{"model": "audio frame classifier", "hop_length": 160, "output_stride": 2, "activation": "gelu", "subsampling": 2, "layers": 10, "kernel_size": 5, "lr": 0.0022, "nesterov": true, "epochs": 149.4}
Rows from block 7 of a small audio frame classifier, named by matrix and row number. Rows with one number belong to one neuron. Each number is 128 + 32 x the weight over its row's rms, rounded and kept within 0 to 255. All counts start at 0. Numbers have three digits each.
After each neuron's rows are labels from the 100 clips, of 14848, where the neuron reaches its highest value: "peak on" is the class under the peak; "top examples" is what is common among them. Only what is clearly more common there than usual is listed. The data: synthesized solo parts of chorales (CocoChorales).
# fc1: MLP up (model.blocks.7.mlp.fc1.weight, 512x128), inputs 0-127
# fc2: MLP down (model.blocks.7.mlp.fc2.weight, 128x512, transposed), outputs 0-127

fc1.357:098120164126132132124125181095070140095016123107161129176036143149095110144146110154173068123124148125102127079161127157168145086091130096104159167148117167106144145120132188093107143139092185123137141033132100148109134131169167044125110107118183121109143103104123124125157101140117112075092111159097092120097145110139115149098138165136138127110132170090090182117163127120190171085128
fc2.357:137140125156194151169168175097126155165128145110107111162098116132109119169107135135112025179129076149129176137135128126176138132132076149102091112167118120115194094127164106150136169151115128177143122081103128166063129108012143159151148142113130146100167176132096105080143130150153105110110096129118082101074115092186100144146111118108151108162135163103141089147195090140182154099174
peak on: G#5
top examples: note G#5; note F#5; note F5; note G5

fc1.29:018107127100077111155082096113162184199091104055152120129153099176150114147097097078126118127071131085076152229116124091141178092136141133096190130107118087107108159123113126171158129111108140137112100162105129110137092099078110132138142140093174170077097086127129151118131100098083078122144114163148108086091164090148162152136137119155107138125109176156111137117123111170165121086112
fc2.29:062057140190209092140124129129076153135154183072152136128152106153114119111056118161108137115069168181172083146122108148112180150143125132137150094116151167112164153090088143135087110063121147179135142147133119151133126168102124115099146099139057097158186108114129154120198127101156130105089123070110157096125145167130122187111154159131129146109099154137099107165164108199140163178132
peak on: F#4
top examples: note F#4; note G#4; note E4

fc1.407:142097162135095120126141086110153151146160098141155130098141098088126155102158163148147149166139111210079157072129143102129148118119052152143086087130108113115090131144076092134183196098155141120121098161082144172132137104133136107114100186131156089193086108154137092085129065139067196129158115129126134082139139084103157115161157148138126157126185183151138227164108114166087116149154
fc2.407:109134108128176162171132025126129084110091069150169131131128144073155158125124119124123143115127135037165106167104088113100128156127074140094088079177153137126154125122100120112115076139157119130134096166105073059145134167105135135114139141154101148118148095133113201151185098146138118147075132193127102105067163101101101115163138128102100099148156146089139055091119171160068168091144
peak on: C4
top examples: note C4; bassoon

fc1.263:143167084158134115074191166122108129117167125110194108140086125140129116135109115112062094159109102109156110142151141150074109108149149162094112115112134068173072174121114175159110061184132139136088152177125186133147156147132137147135095138055070134137094079163140131155127128157141124130143115095064124064047106096164203114130111137111118127122209122095124186120123123138160099174128
fc2.263:118135133159140115162136080123178104159100162094193176167155150155107147141141151147129146124161091146098159170124147135153116097094167158137148142156124101186126132137179121107135149167074153174084131180130088189234115124116113133157118134140160082123124123124116169097159159228108069132093155132172196159089085151117155125117115130178147123098165146196099106129148081077150118089132
peak on: A3
top examples: note A3; bassoon; cello; note D3

fc1.191:133101121185106140151114211133123185114171175151134130111196151146110087162054062120148120189033133138125161138151152049200157180115132152113144136150122133135093149147134115148196140156169092116088140153193129133118121176132124101147144122178151119115089116115124092141111098101092139167150108076123115085166101143116161129106114064106124077117148141085140085134175155115105117122104
fc2.191:148090135213127120158140063128142125164102168136128137147091123181152112056023123148088108099013147098129079077116097162121134096154128122103144157140138158113164156144124138127075115154141117146120146130150143103104134186127137171121100178172077135122203162115132194119123092119135169102097153176134092073172091116101086155109129091117130130124148128182164147133094126100118122124131
peak on: A4
top examples: note A4; violin; note B4

fc1.192:152155133105165085140158111069162118145125133132143091159137091114072222050164079119158108113160157093065080100166114118183085122120170080150156167188162121116060126140158135146155117091177129145160128079116115148154185144127064090103097096146110139103123138107123118125118113095128125119138154128164136141125129089144101097096175163076138177093170158082123133135136161061166150151075
fc2.192:094130110113184120108141127106084112150095113130117083064119102107108092169093156150132132121176063103085149123176131070180104097140114118090135176131122111150148128122104136123112148157107127101148134121104200055067127149123175155165146127148093111142110141118109043146097088152071126063165051075119131197118180178087110121097140103147127144130119136129207139112138094078154154156100
peak on: F#5
top examples: note F#5; trumpet; note E5; instrument: flute

fc1.149:133166182129142136130083083128067094147177096207110106121152138097106132074157100060078141140140124137099130089138128178143088120095048110126057097130121191113128088152121099134095105161153099132097162152099150179124114145137103124134164137098142098129146167160102140107104192128092082148084126151091084123064153089136179131148115093126103115089131085096115199174142150135191170102126
fc2.149:131132093150185120147129161123156124125082124164073145125136154070143145180116133160071160118139143070118207136142088161162087116159075116137084132116127060126121164201122137137084137153186100135153221156159101070115170138139107170100122138113106105108136162155165106104114175116095117105078153121145177091083120122176074145171134112156118104130121106141127087153079067137066141159127
peak on: A4
top examples: note A4; note B4; horn; note G4

fc1.333:148160071161079149135094136151067129185115149165150107134152191099087144108139148135132112157081097098113174134071122143110117109192133082086120199084104100168097124130128097105092132067148119124086155135140089166074110099112074106141078100161134119125075108176124077090161154118161162095160148114100101143114148167129129173159144107094142108116116121116156181071107149168149211074099
fc2.333:079135158108148104181066167117126090110135138091094134111116192177146153139087146174122130104166084112117107175154093186199125167124152133099085155112131137135098105083177161125133097120075123096146133116206128164120144149119082082115121137139115154099097155191128179082129100151115143149138142128206112142110131170127201127161123137152137145134093134185091194049163156147138077107148
peak on: silence
top examples: tuba; note A3; note G#3; note B3

fc1.220:099181168080125135198143121142093185103112092058120111086071166138148163133129087156140091101119143090139130136138152071158118168146121185129185157121147164134156101069116123106161122099143155135136192152074091116124155176199134147093125066160203133068132103064105098113149127130107130069128130152173151134136073119147138147134116157119139127101175098168119072134173079118137145111105
fc2.220:098098118173208093190142122135146092130112124083146170134113158125097134134137194094169133144133127157110112172129156134141094109102107201116126161137106087163107172046137134152086152089138134071111136137115057140152140114095111103155126239125070086105088113068113173126101097122107157114153123140117183156113131161152107169132137142133145171151157105079143150169077145086131185145092
peak on: F#5
top examples: note F#5; note E5; flute; instrument: trumpet

fc1.291:121191196142076144134152139117124128126169107130141112140093116152183137151236150137104135145152064164086118088089132128105097059079070116161130147119104105096161163205129114137126083139164104120109145114148140119107078114119130167152115107083183107110152191138150156046139127084107177128152124108146157083083144104114093129098054134111108114130140091161102099149097104144090092110089
fc2.291:112124122136143125137190086116132143126088126164112119047128164169083114125080121114131178115182041080146186123131144175106099190156098090146114117160174115126175102134116115124041158106126079083188160131153138128125104132105165106109128092084058110138133120151128170079152150112112121159164158125126183112047146126092132133067124129110112138080093088080101172138176118139151117115141
peak on: C4
top examples: note C4; note D4; note A#3; tuba

fc1.110:089156131134188115096130180136143100123055170159158079139122158135135121128174076123121128136138148118114118146114150148178123129121144091089124113195110090209181128158090136132131039108148110153084129192121114093144114170113083098115089170055147089129100089103124126060173130135146109142160110141101155082144059150145133130136150087134107178120118112138208139122163126124092080096189
fc2.110:087101123112149131097119081091105122114080038075102136145123068113140139136147164129144127132135108133151201154153116150097154152132122117124198136124157115144127088194139115104078206142102091163162069160104125150142110156133165103137132169083119104120100105184117101091121109174159129084176102109156040110176097044117130143138143100117143166131076099079168147140089160149130096161151
peak on: G#5
top examples: note G#5; note F#5; flute; note F5

fc1.113:149146115132151121050134200121216128153107084159090185180080107079142090059166132058108113179095212153178079126098136093100148158064174113093102113082132116120128155129163156081124134129108131094114116083144111158103135129087118116117164163130186163183126113159099114106104153191137106115125108165145135123144086167140115101108130143144160139161086114154114127104151108165126133139164
fc2.113:127132162100201075011129117115041140121116146158105097162136141074129099168166136150148083158103167108108171155148134128125128094170175102138103089112119157105081129117123133039143145146161091102129179080109171124078171094128110111115104101115100120107124155133116148106085133119121150097074080088122155112189079132138110155185101142123120135148133084113106111178146184179156153140125
peak on: C#4
top examples: note C#4; clarinet

fc1.166:082183148135150109201088125105109154124110164158142123108008145154106135116145155109134108093079179145099100136119099125154117087169127116125127130165125094105161109135134135144075103076090132111042104075126130117120086133136118150099066133059111099118096105107117145136137136121082117129128101121128126178133151135112120133110128195065124153124185197082094190131141087124122099126221
fc2.166:113071124196184152091116082096120132135160087098108138157085122128104135135127133146184133134108067136131187147127142103125189140151216065132131130138106122111251105151150142156140124125115107058138120134137087217118094124105156117210110131134116091114146155147172119119119135112125112106107135122139129154061127088136126171099135148156149146083123154113165145161196131188172136116141
peak on: G#5
top examples: note G#5; note F#5; note F5; trumpet

fc1.180:166201172131145164129165146150167106120062055131162189149089170172116172190121105105147147100191161121099147059126104104098145139148135084111098076108117148107113152152153127121106137089120199142107062112086163081128162094128126144146100098112125151154102131155126138186147094103131157096125146115113144096066127148169191129139127168122106176111099183128170174166147133112128103186161
fc2.180:151114079163106123100109142136102127184158147103154084119111140120120127127144142147162124133176141144141163145090119163156112165152143093145056162065109097110178148113227103121121121087138171129117165142109138167070139101172123123094144174120147132082118176092133075144102121104096128112047158131161190136078085111119132147200084160151135178106147175124135067146170099157152135043131
peak on: C#4
top examples: note C#4; cello; note C4; note A#3

fc1.345:129239094110165133166139090102081125146121147158117176112076175154168108164137160158112153077105130111158140092105152107149145192154061096143139129074106121109101106073083186128157174132180147090127092194146143123125175112090126117065155114104163110114113144108117123129191139057132128102145129127074114175105130092081110080122098141173123086106093133110107128176138108147096095157114
fc2.345:135177136167098143114161155119185162153104163156153084168134143166088127161130201116147133144125174129111151074138105111132151111078109075107133148113135133119089096024157067143158081106183134155114170202159165181142167123127134152134137107130094140129170136220128139132111147104096136149087129138152079195122119165106079188131091143156094115129164160127119112147111130132090150059148
peak on: F#5
top examples: note F#5; flute

fc1.112:127138097107098110135074092121108085085146145112174126159137155051195125186132180138126138133105169135089141106108203123182116106083132085112157117154083148109107105103126151126154193071120136113017160101152082125114160142159077140097092136139078185103125126112111139095129153172122112125154160175077128099183160150164152187148099127164105104164156150161113140066136118108132127108109
fc2.112:139131160131145140122152158188130120103110121060122149118150144102098097105133098102114140103097156155155126152108081102124104082203103045194147108152109098088148129116082180109124103172164141131121178158132129103091111134130041162127142111092161058144078087107056134104114082107121117127098114106123128120142121148166112093066121126141113077106133138127192086240109140145122175137115
peak on: silence
top examples: note C4; note G3; bassoon; note C3

fc1.421:051226140122123087124116145097107112110138128081139141086093117134107200151185082071118090060054142135095103116168149152141092168171112095136074070104093109122132168076133117162172153121117086131111123127091097092091101117167111145116118183088106100099157122101127131143127060116148104160110118082119085112122107110144125103091098131034135102116097110134141131106130136100070145142140
fc2.421:074135098135144102102092136083136121133100079066118179097164112166082174111142143198165097152130060127130108138158083146141149118071116163143095125096138117113157108093069116184136124091142124083137158176129070154113126123149147105120155107099106197098099172105048137169097096152146151117061155170149147164088165159135140147062069145123129115117149128118123151155145075174132062150127
peak on: F#4
top examples: note F#4; viola; note E4; note G#4

fc1.40:146177147123136159120120139151086168125130143150148084149065129157113127170158084148062123113148146097106146113152132095081120134086126090130098130096153125134122209092110143177128167105103091133121149174144206075164121116150102137103160120135129104157138127111129151141211128126118197063034142130087077141114149117115147173115137134105119058095115156094044119148080132131093124105197
fc2.40:147161103129146099111131107143168130108091176111163155194140107152146131084116138102093105106167155143171092168134134132123067090223112094077077126136129158128163080128082096131167093121127107105132120178100191125161141075157116098120137144122120139112107173115114114115171120071187059127040166125110148113108123120179131135153114077118136092183103199157073112162164134173109138089145
peak on: F#4
top examples: note F#4; clarinet; note C#4; note E4

fc1.292:115121135143159089118148109124142137134106150143115108075090152145124132118107148154120161149190155172087090183177094087136126116129111105124081159168140104144121129167175116122153122108158113138152133170118146049117149152113148158088130143018113138115148144107079145105157143088092126118104142183056083134106158123131106087092122169092136211104154187105190157133038110140070174166142
fc2.292:109092129154104103095135126169123114175163053078159170129061156157114145134142111104100115137161137113129127112095165112068131192144103111123083112131138187148168157167167108195155142139174090119143160114153137183138127109104137145162125087116160108141089143123124105114144153062060127122053123165166148133081107123093119122111107152144126162146125174117174108163233175139128136052175
peak on: G#5; A3
top examples: note G#5; note B4; note A3

fc1.57:162076095164102092120148155108184143145116067065146160134090122084137138115110108101100137137152163124086124167108198108159089110084106154140135132118141163151134138078108126183107079098199150142106086134098135133144128141065118173098131153094095081119183104108125200130110094094094135125072144170137162167122115103079113157111184135138145154176116116157122208071192152072119143099119
fc2.57:170119172138133105118180104107062136128130127093126107156153127059097125117179133131141141114153127093108126106107046106078104145142112121120165115109152099128074074059137134145086146097188158157147096156088142144161139122115112074185157141115125090147068097118155030158110131096110149102120117070107139158115116135110088063110178128153096137099098147097114059154084089059111105148089
peak on: B3
top examples: note B3; note D#4; viola

fc1.429:194022105115193128048137134123080148155061170147123087135164143133129170137107089155152106136141132145123134149136161049151101053121141149158113132171113131136135155080158125036154126110120095135119152144126135130124126142141108129115116139130101121192152118130148171191162080121131145126119162065158130203234149112080107115136130121150142128114112110101103155141150139126161090116116
fc2.429:099106129205143214198159129101119185162097145049163131126128157119129136176123103112156161094116110186144146137150102125103139174206181136109103096128155120133149114121200136090167098119154116119123157177134092107133131111153176114146099099101157125142167157119144175129151111152106112138207140128151144153080126145146149111141150074161122126105209178077131101088162163195137139102120
peak on: A#4
top examples: note A#4; oboe; note G#4; note C5

fc1.178:170116123111169083155131130155112172169130125131119064188138132135086094093055062131168155116181080100197143148085147156082182161129056127115065121072148178110115130141134158177091164112129107103091152119143128120154106133106132053139157111055085138170173104115103115190155151136119104158096125077120073128122106161176138101075116131140121106150125150144111170151119135166122126125157
fc2.178:161184081144136131223114105135191141158164098111169180090107113151139118144114172117161163104170091128065174189116165152126153058103068140092066143118092097117133118134097115163128082132139113121113128141115172181145125130178139231118160162095176152128090093138115141118159147132147124164179114174145109111111124155123103147068177070120083126118166151120099123107136121137147124117170
peak on: A3
top examples: note A3; note A#3; cello; note B3

fc1.200:122173071118119101126139136136149108165184162103114121125113150118121154104112159175176115145108092110145116157092095127104138148125077095059097153155063134154085129092113150106134123145095130178141085079204118150111162107063149122095135075162142093123130149112145157111133125176185145099060100145180121110135124134159165145169193088152150120211185091091100201099083096106105146119158
fc2.200:113118124146120128165099117115141183123152205148124118135181189067102138163140150077145137108126106107131164063138110113113180209164117147097117170116160136146131106091148135124104148123086114102096099100164079110103146097138100133108138198145103183081165125093146111094117147140126149128182165092126149108136162122165125166145124094135108091048080146190093119195190172130090160201115
peak on: A4
top examples: note A4; note G4

fc1.470:110157176126088106120127118140145078078103135130117079116085097159146122102211108159123086129112173082136079131142144099117146085061050137118141143073099128099119132180153160127131138090189117107051140163189084144141141159117065123095101175116139106119107157115098155117080151090124121106146086073158158140155113124138089150130031142133139098150184159130098141148127109106084091084107
fc2.470:119113151156118120132144053127133134167099163162112123080116140170185099131063155138060154137121052128159154112135108158097123159128136131217115130131103137149185143047180129131085143115131135124184149150139133151114145159130102139076120171152128126150138050150165140109152090117140098129188143069127053121075156085128152154066202109138124134106122122136086124171140072092150153118143
peak on: C4
top examples: note C4; note A#3; cello; note D4

fc1.98:111129093107099137098193102146154159154111147148123085213082124135129075116236174160110126161104107078123105125127203145107080095095107069074129103150133089143056134159138128196105090067095148123113082075138181141128122117114146161182161132126098128095125101143116081133117119084123127164080159117120136111142117087119121107157113105168085088165112136118137149128174176075117141130136
fc2.98:116122121092163116086125105167084095119186098168119181082123114150133101155255085113170100144108131195127117155144065091127089152151144087160096144148121154133134097139182137194158141165119150079101096086115107188192156107077089108142105078127172118159091157161159164135065136102116106141181109154121135094136115105110151148188150114147139101097113138133141146152103083102129124119115
peak on: G#5
top examples: note G#5; note F#4; oboe

fc1.250:159043138102052080140098127118110129142140166100129163109091098121113141143156129120084128124150118095126120121105097132148146113111141148140154199129107196089139126101103142031160126132183115122169133144107138121143137124109120103068119140130163150136182000116151111173142101151159132105179096141111086123089113147094137129131174170154154109069141146113081126149093123103151069050113
fc2.250:143140113129003135125097196111118167142092099158155117114088131127143118138146115115138101112118132152152109118118183137117109185147145142117126131122127094132125134144160160127089155168133125218068133160078170111072110073106114128133136074092145131119103149037094177121139105146102110124199094135165133139087114144107082049163086106098133119120148164089151125125084075087107100077155
peak on: B3; G4
top examples: note B3; note G4; bassoon; note C#4

fc1.480:173133112099125130188181102111146088048060110143125136117149109084123101163158097149144169122067094144146107096145102126106118092137146138151119139128052158117119100159113168167084129153144081062164133129092100174153186129085175177154138091157098179148154108120100136101081120120141152042098136128148167093181099131143122113082209114115127101102123093132151185146168132125149098079127
fc2.480:114136155125146128244120123130081145079104083108172103144130157076146139181201145085162138090084121139136125078103167125117130122090140153059091134167149088099091141160180090160101099095180109083105131167101124102173129105157112124062097216136151134100133157091152125160113155090121128132202126144102113139175134105155142146101112139124145138123155052134139117141089136131098179162127
peak on: A#4
top examples: note A#4; horn; note C5

fc1.213:094183131114093138133121107118111157116092104124151125094140118171106078102221073116089133112117131154148126127112162104098094044166140118144081112130128066128136129151106116168139110049127096153107127097114101115127122118138131136146100143102068110134172043136157199185098136118097128102103121108133104066016136119135186147119149127099140101161163133160075061153081120153104128122125
fc2.213:133061118181103133119139132134104187144064152112152089145121110128124139097042120126179145114193057163129130095132175146081156156187124110129135107125117103150143155116105096109082122064130113164078131138172066133108127111130119158182157116143084128121164147146114230109122153155146116136101142119148180163118114122132105194128097095144142142105102175121128102162168119242115138112142
peak on: F#4
top examples: note F#4; viola; note E4; note G#4

fc1.55:097123134116137103143146155138134156139124153095111070109153096088129088064125119090090112097091152171122157135131101174097122117124216112109082082121078141078100142194116116180133111092104131112107108148113163091127101138101087140105103121165080127119138147129098141112111103120070117108144103123160138107015097139105164202110186088165153172150195042148114090128090103115137159093136
fc2.55:148121133200137089085131067095125153174144140121122150137106156051125127131090146150158117156112097150121174123147100134137204156145165116088114117058122203133140141193124098126118151163121093103102110164197109190157103111114179103084140210151109164110138131177113139101158140166133153159086144159151188080092125141114145143128138138162152131107154088110115122182208102144106132096075
peak on: A4
top examples: note A4; horn; note F#4

fc1.320:154117082168121110131077145150119138111120104123097098199119152142148155172152185139186065106093102196107175139162165120184111140130085075136112121132134158138093082115118084051128113087125113150107123089115152135148132176113113151139092135054136082126114102157154088120179121135101071116133115117165106182142079138188082110113081173140106188154199206141096126138135124116146117115143
fc2.320:156081186135186100152118094132119108118126123151133140172132167144174134077136124141190087141066144105129116163158143130131138101171118047161125116108099069121240154117130177103160107164138111116151147120115129156101157110122135090166166044105100111117165166138162164114108093140096139063172130158124115175134086110134137186128128151148079214101186170122127141102126114133151163096136
peak on: G#5
top examples: note G#5; trumpet; note F#5; note G5

fc1.248:166120070093144110219170104143144185177163086016111064087184105142112110115124146083097167162098144166141099181154100165096094109116143118142141144160130127117205135048113128125113115153155125108142148150194153152108164137138128112138137111081161147105100132107119083070127105102093113116115147130163133185086172109126157134166115159112094155103177106144107117076100135163118121134124
fc2.248:146117137140179097196160064165117141159060147035129129165112072138121145119161102145087121071093143110126154140132157111125109158126162116112137148144130122120017142062145146119064108132147115092125131115129152128125160155142081204096144157114097133136148145081148155129141104124150111107076148111122186194090158106159122140090072166119109142137126129103053138209153134103114130125100
peak on: F#4
top examples: note F#4; note G#4; horn; note E4

fc1.124:148098130090134099115126147110043106145100149143111153131056135144130153135096130154122143089108100112131125085133123133119136105118181134152229160138109170127129156044091179008115143127138140105131124137129103137129142123134115081140128097112168102139155043107126127133168102113133122131071117166091076145179123126123050129124155172134118128136185052132080102123158126142101075120080
fc2.124:105165107170062159148117150112093133156112117139132114089120150119120138191123083106143125149138132143146181109126135092183119169171174179130101129127167145103075096176176107142137095165128154176051131134126166102132154092116174111150111186130161160116193156106084174149137162152132085145144135152133168132012132122131089165160110120126115127119198201090141147137185119181131149115169
peak on: B3
top examples: note B3; clarinet; note C#4; tuba

fc1.323:059154175143105149140128075083124177115111093086154096111120131050133101143091115099151094115138093099127148128085170110158078115127136154089086116116095176146122103134094106103125086136113070107140128131179146113116111124126091142151147163117165141069162138061159175133107157103081133142074125105247083130136062121121145101169126063113119097097133122088112167128127175079143140185131
fc2.323:066140089126113157174138125120125093117131151089202162100149132059088138174106126179145089138145141147108107124124100146120084178132168106070131130096138107134115132154119138147091152125113102126197149137198132140128124166103160104084157083124099128169099114114123058166128182175083071143147128119058091145128087107091095141178106117134123065146140139144098086070158134080140130031152
peak on: A#4
top examples: note A#4; violin; note C5

fc1.374:133157150144067120063142111117109128138154104165148082128112084148102124173167079126176170088112153126117161125120131137051111112081144091142170117140077148108103110120111125153158146121105087120101120129190092136127102127123131088111169144110115121130124089128123091163077127167117103132140123101073109040021127158097135153130128081090152164171200160161098163158189116110092142062180
fc2.374:112154115160120165163103073141103110125162172114190164106137149149091117096114107131029227137116161140146129068113136109102129092144089074110158117122133136120146132091133111178160116096140139160084129117152120110171113077204153155059104143147127086136168097150088131155094153122130126119186129172129180112077158120145159126202056139174138092074129155132093129156157139161121160144112
peak on: A4
top examples: note A4; note G4; note B4; oboe

fc1.490:142089165161165075103161168099093099186132150150131118155089097137108171118170111158135102153116148102118079150116157113151162081112174136136210155173129203056164144126093151092133158095151097152173151134153034132137139067114143108093117132126153127144172071099123128137163121127152173088167132107086084139162144189112176129137140097154122165147105066090099131090142121157138134086078
fc2.490:133176172119130182199100193125127130139127148060073106082097135141135129143155138136146124136171125125123106143125071121205145114125117144163115140150162113083115077133112151131070135111125129157097134110071170146123157094063126091146133103107122158174183125042100145101167141075099085136089139170103173120076151054129127146138084122127138065131178204137142133163170111135176118127138
peak on: B3
top examples: note B3; note A3; cello; note C#4

fc1.205:120135078133113107072117146160075139125104114147191131126116117138117154125166103108116129106125070099129107080142141132083162091135134086111173148186154144144096135149124114146092149126176177097132174140085091153081118171090116108142147116204105110132036134151088137089146119122107159132133127104046152200085159149139145194059165122166116104132123147200144133129134030151154130142110
fc2.205:123120127110151128132140187127142150108160168113129134142178111120155173184185137152177146124124120170097173129102093107124098150118168107115146064136129129168130109145087162131134103146094155097160145117218129126099096148090117084119140149176116185144154081179163185127121120177103111089155183126085120166139102146131191115202140127102191104140094144160118042096184112141148053122089
peak on: silence
top examples: note C#4; note C4; cello; note A#3

fc1.143:156183087074137131175096148120137137126167146066089125135135149136125094101115130155119121197126103134163115135108174096132129098133121098021104123090143120068108148094140147183105052121177088150115117141175146174061118162121080115154111129170127124144155123175196156174096161110058106094167100168126119089151128144135179132146078122144113079122117104155130142075110144164142092066119
fc2.143:091127145178133131128111089124114143116133111134116132115182195118094105114101080124145076122144073093185139090165059168133147181094114063163101143188126140087185119095112110135165138059165048106108133122139176124150174152131116171169120121109128144097145198159109129103085190162156070122120111082109090118134118098103139114180124127137144177148136062139126143159136154178153144192124
peak on: F#4; B2
top examples: note F#4; note B2; note E4; clarinet

fc1.153:068140117150143105236158113138128137156076156150137213145193134154145201118130111145108126086140101114153153119116070117153083129145161140112061138110161089136080132102128094212119072133165110144135119170124108131142120127080154120150161136210085130185180179125144078111120124145114144112108156128140129164086165132119099148128124072177109137093107162139156119148100119138108131192164
fc2.153:092115115149096142214115063126130125173144135119132037122105109158107185144109174096108110145133106174141167127113214158073136137097134127169091149122099182151220171082177162153102182123153106133114128167102139141180109125104117122175120100176143117132088141120117168163124093157115104111208157131140135157133159121137150124126124068131112144131141160112117145101184144140113126041108
peak on: C#4
top examples: note C#4

fc1.486:230159169107096126078105130128118159110144128084134141152122128118124146139110149146107105059134132164118123150133081144163144177141154129123103145135111098109089154107130103142073181102054116125092092165113156140153115106124099154122142139039164127135154112121155121100119082059103115107117128195102093133175138131185107082115113108195091081064093151154125146094236123154108104087122
fc2.486:233149058132169121067092148111149133139125104096182121112112130121137114140135127114118122157159133086143123138132130140135149046134187116125135151125156143114174152155107149178163099143055115162113117183102142127167096119138162106140134083055083152162088111147141121083088104056110147116166113096153107155158116144133101147124126102139123098138105163064161097137009115167125104178135
peak on: G#5
top examples: note G#5; flute; note G5

fc1.394:098172069089138110155119119108120086129182085154087103077119115135180133176144082146184180104210124148082179100131149120197125135143121109114137098107120158104117135123137117193116166086072123084112121070109109149142142183168148087064137153149042092120121122131134175100136139106120096179137136122100170111109109095132153133169101123138167104069167164135119139175120082135182149150168
fc2.394:147125137117141090089169117160098113117103073092116108110083110139127106131197132066163119124180170095195121130145200143079130116137167104138111103142085123157107111110105143151121118115110167093144155150113102134109144123110130139135106136129225096135084141130064033152125120103129161144053121156120105119094092119115082183172096066102087166135118156081105101053113119104124153067162
peak on: F#5
top examples: note F#5; trumpet; note D#5

fc1.121:037172095119144146108147129128110049125075077090112192156155058104129162097203121094187115121141129124133143157132130116198078093137148122163140147150142205104097181155099117144139141097113083114153148137119158112151092134176112114167192118076092118165157120104167120175155162120134150127132080159125137138095111159148096125170123115154133079155178068073126116093101118138144136130088
fc2.121:159156107128199162148127126163156140135100147166150145122110173139120128148143124128117133158103183140090140117107172131113085167076145156102125082192154114132150141120110101147104119132129130121105144198167090129144110083086127129117113255126169204119170152115162107180111127181116123169164184186149172123091144129151105142131149142130124102111124166111180080147198169170103124130103
peak on: F#5
top examples: note F#5; note E5; flute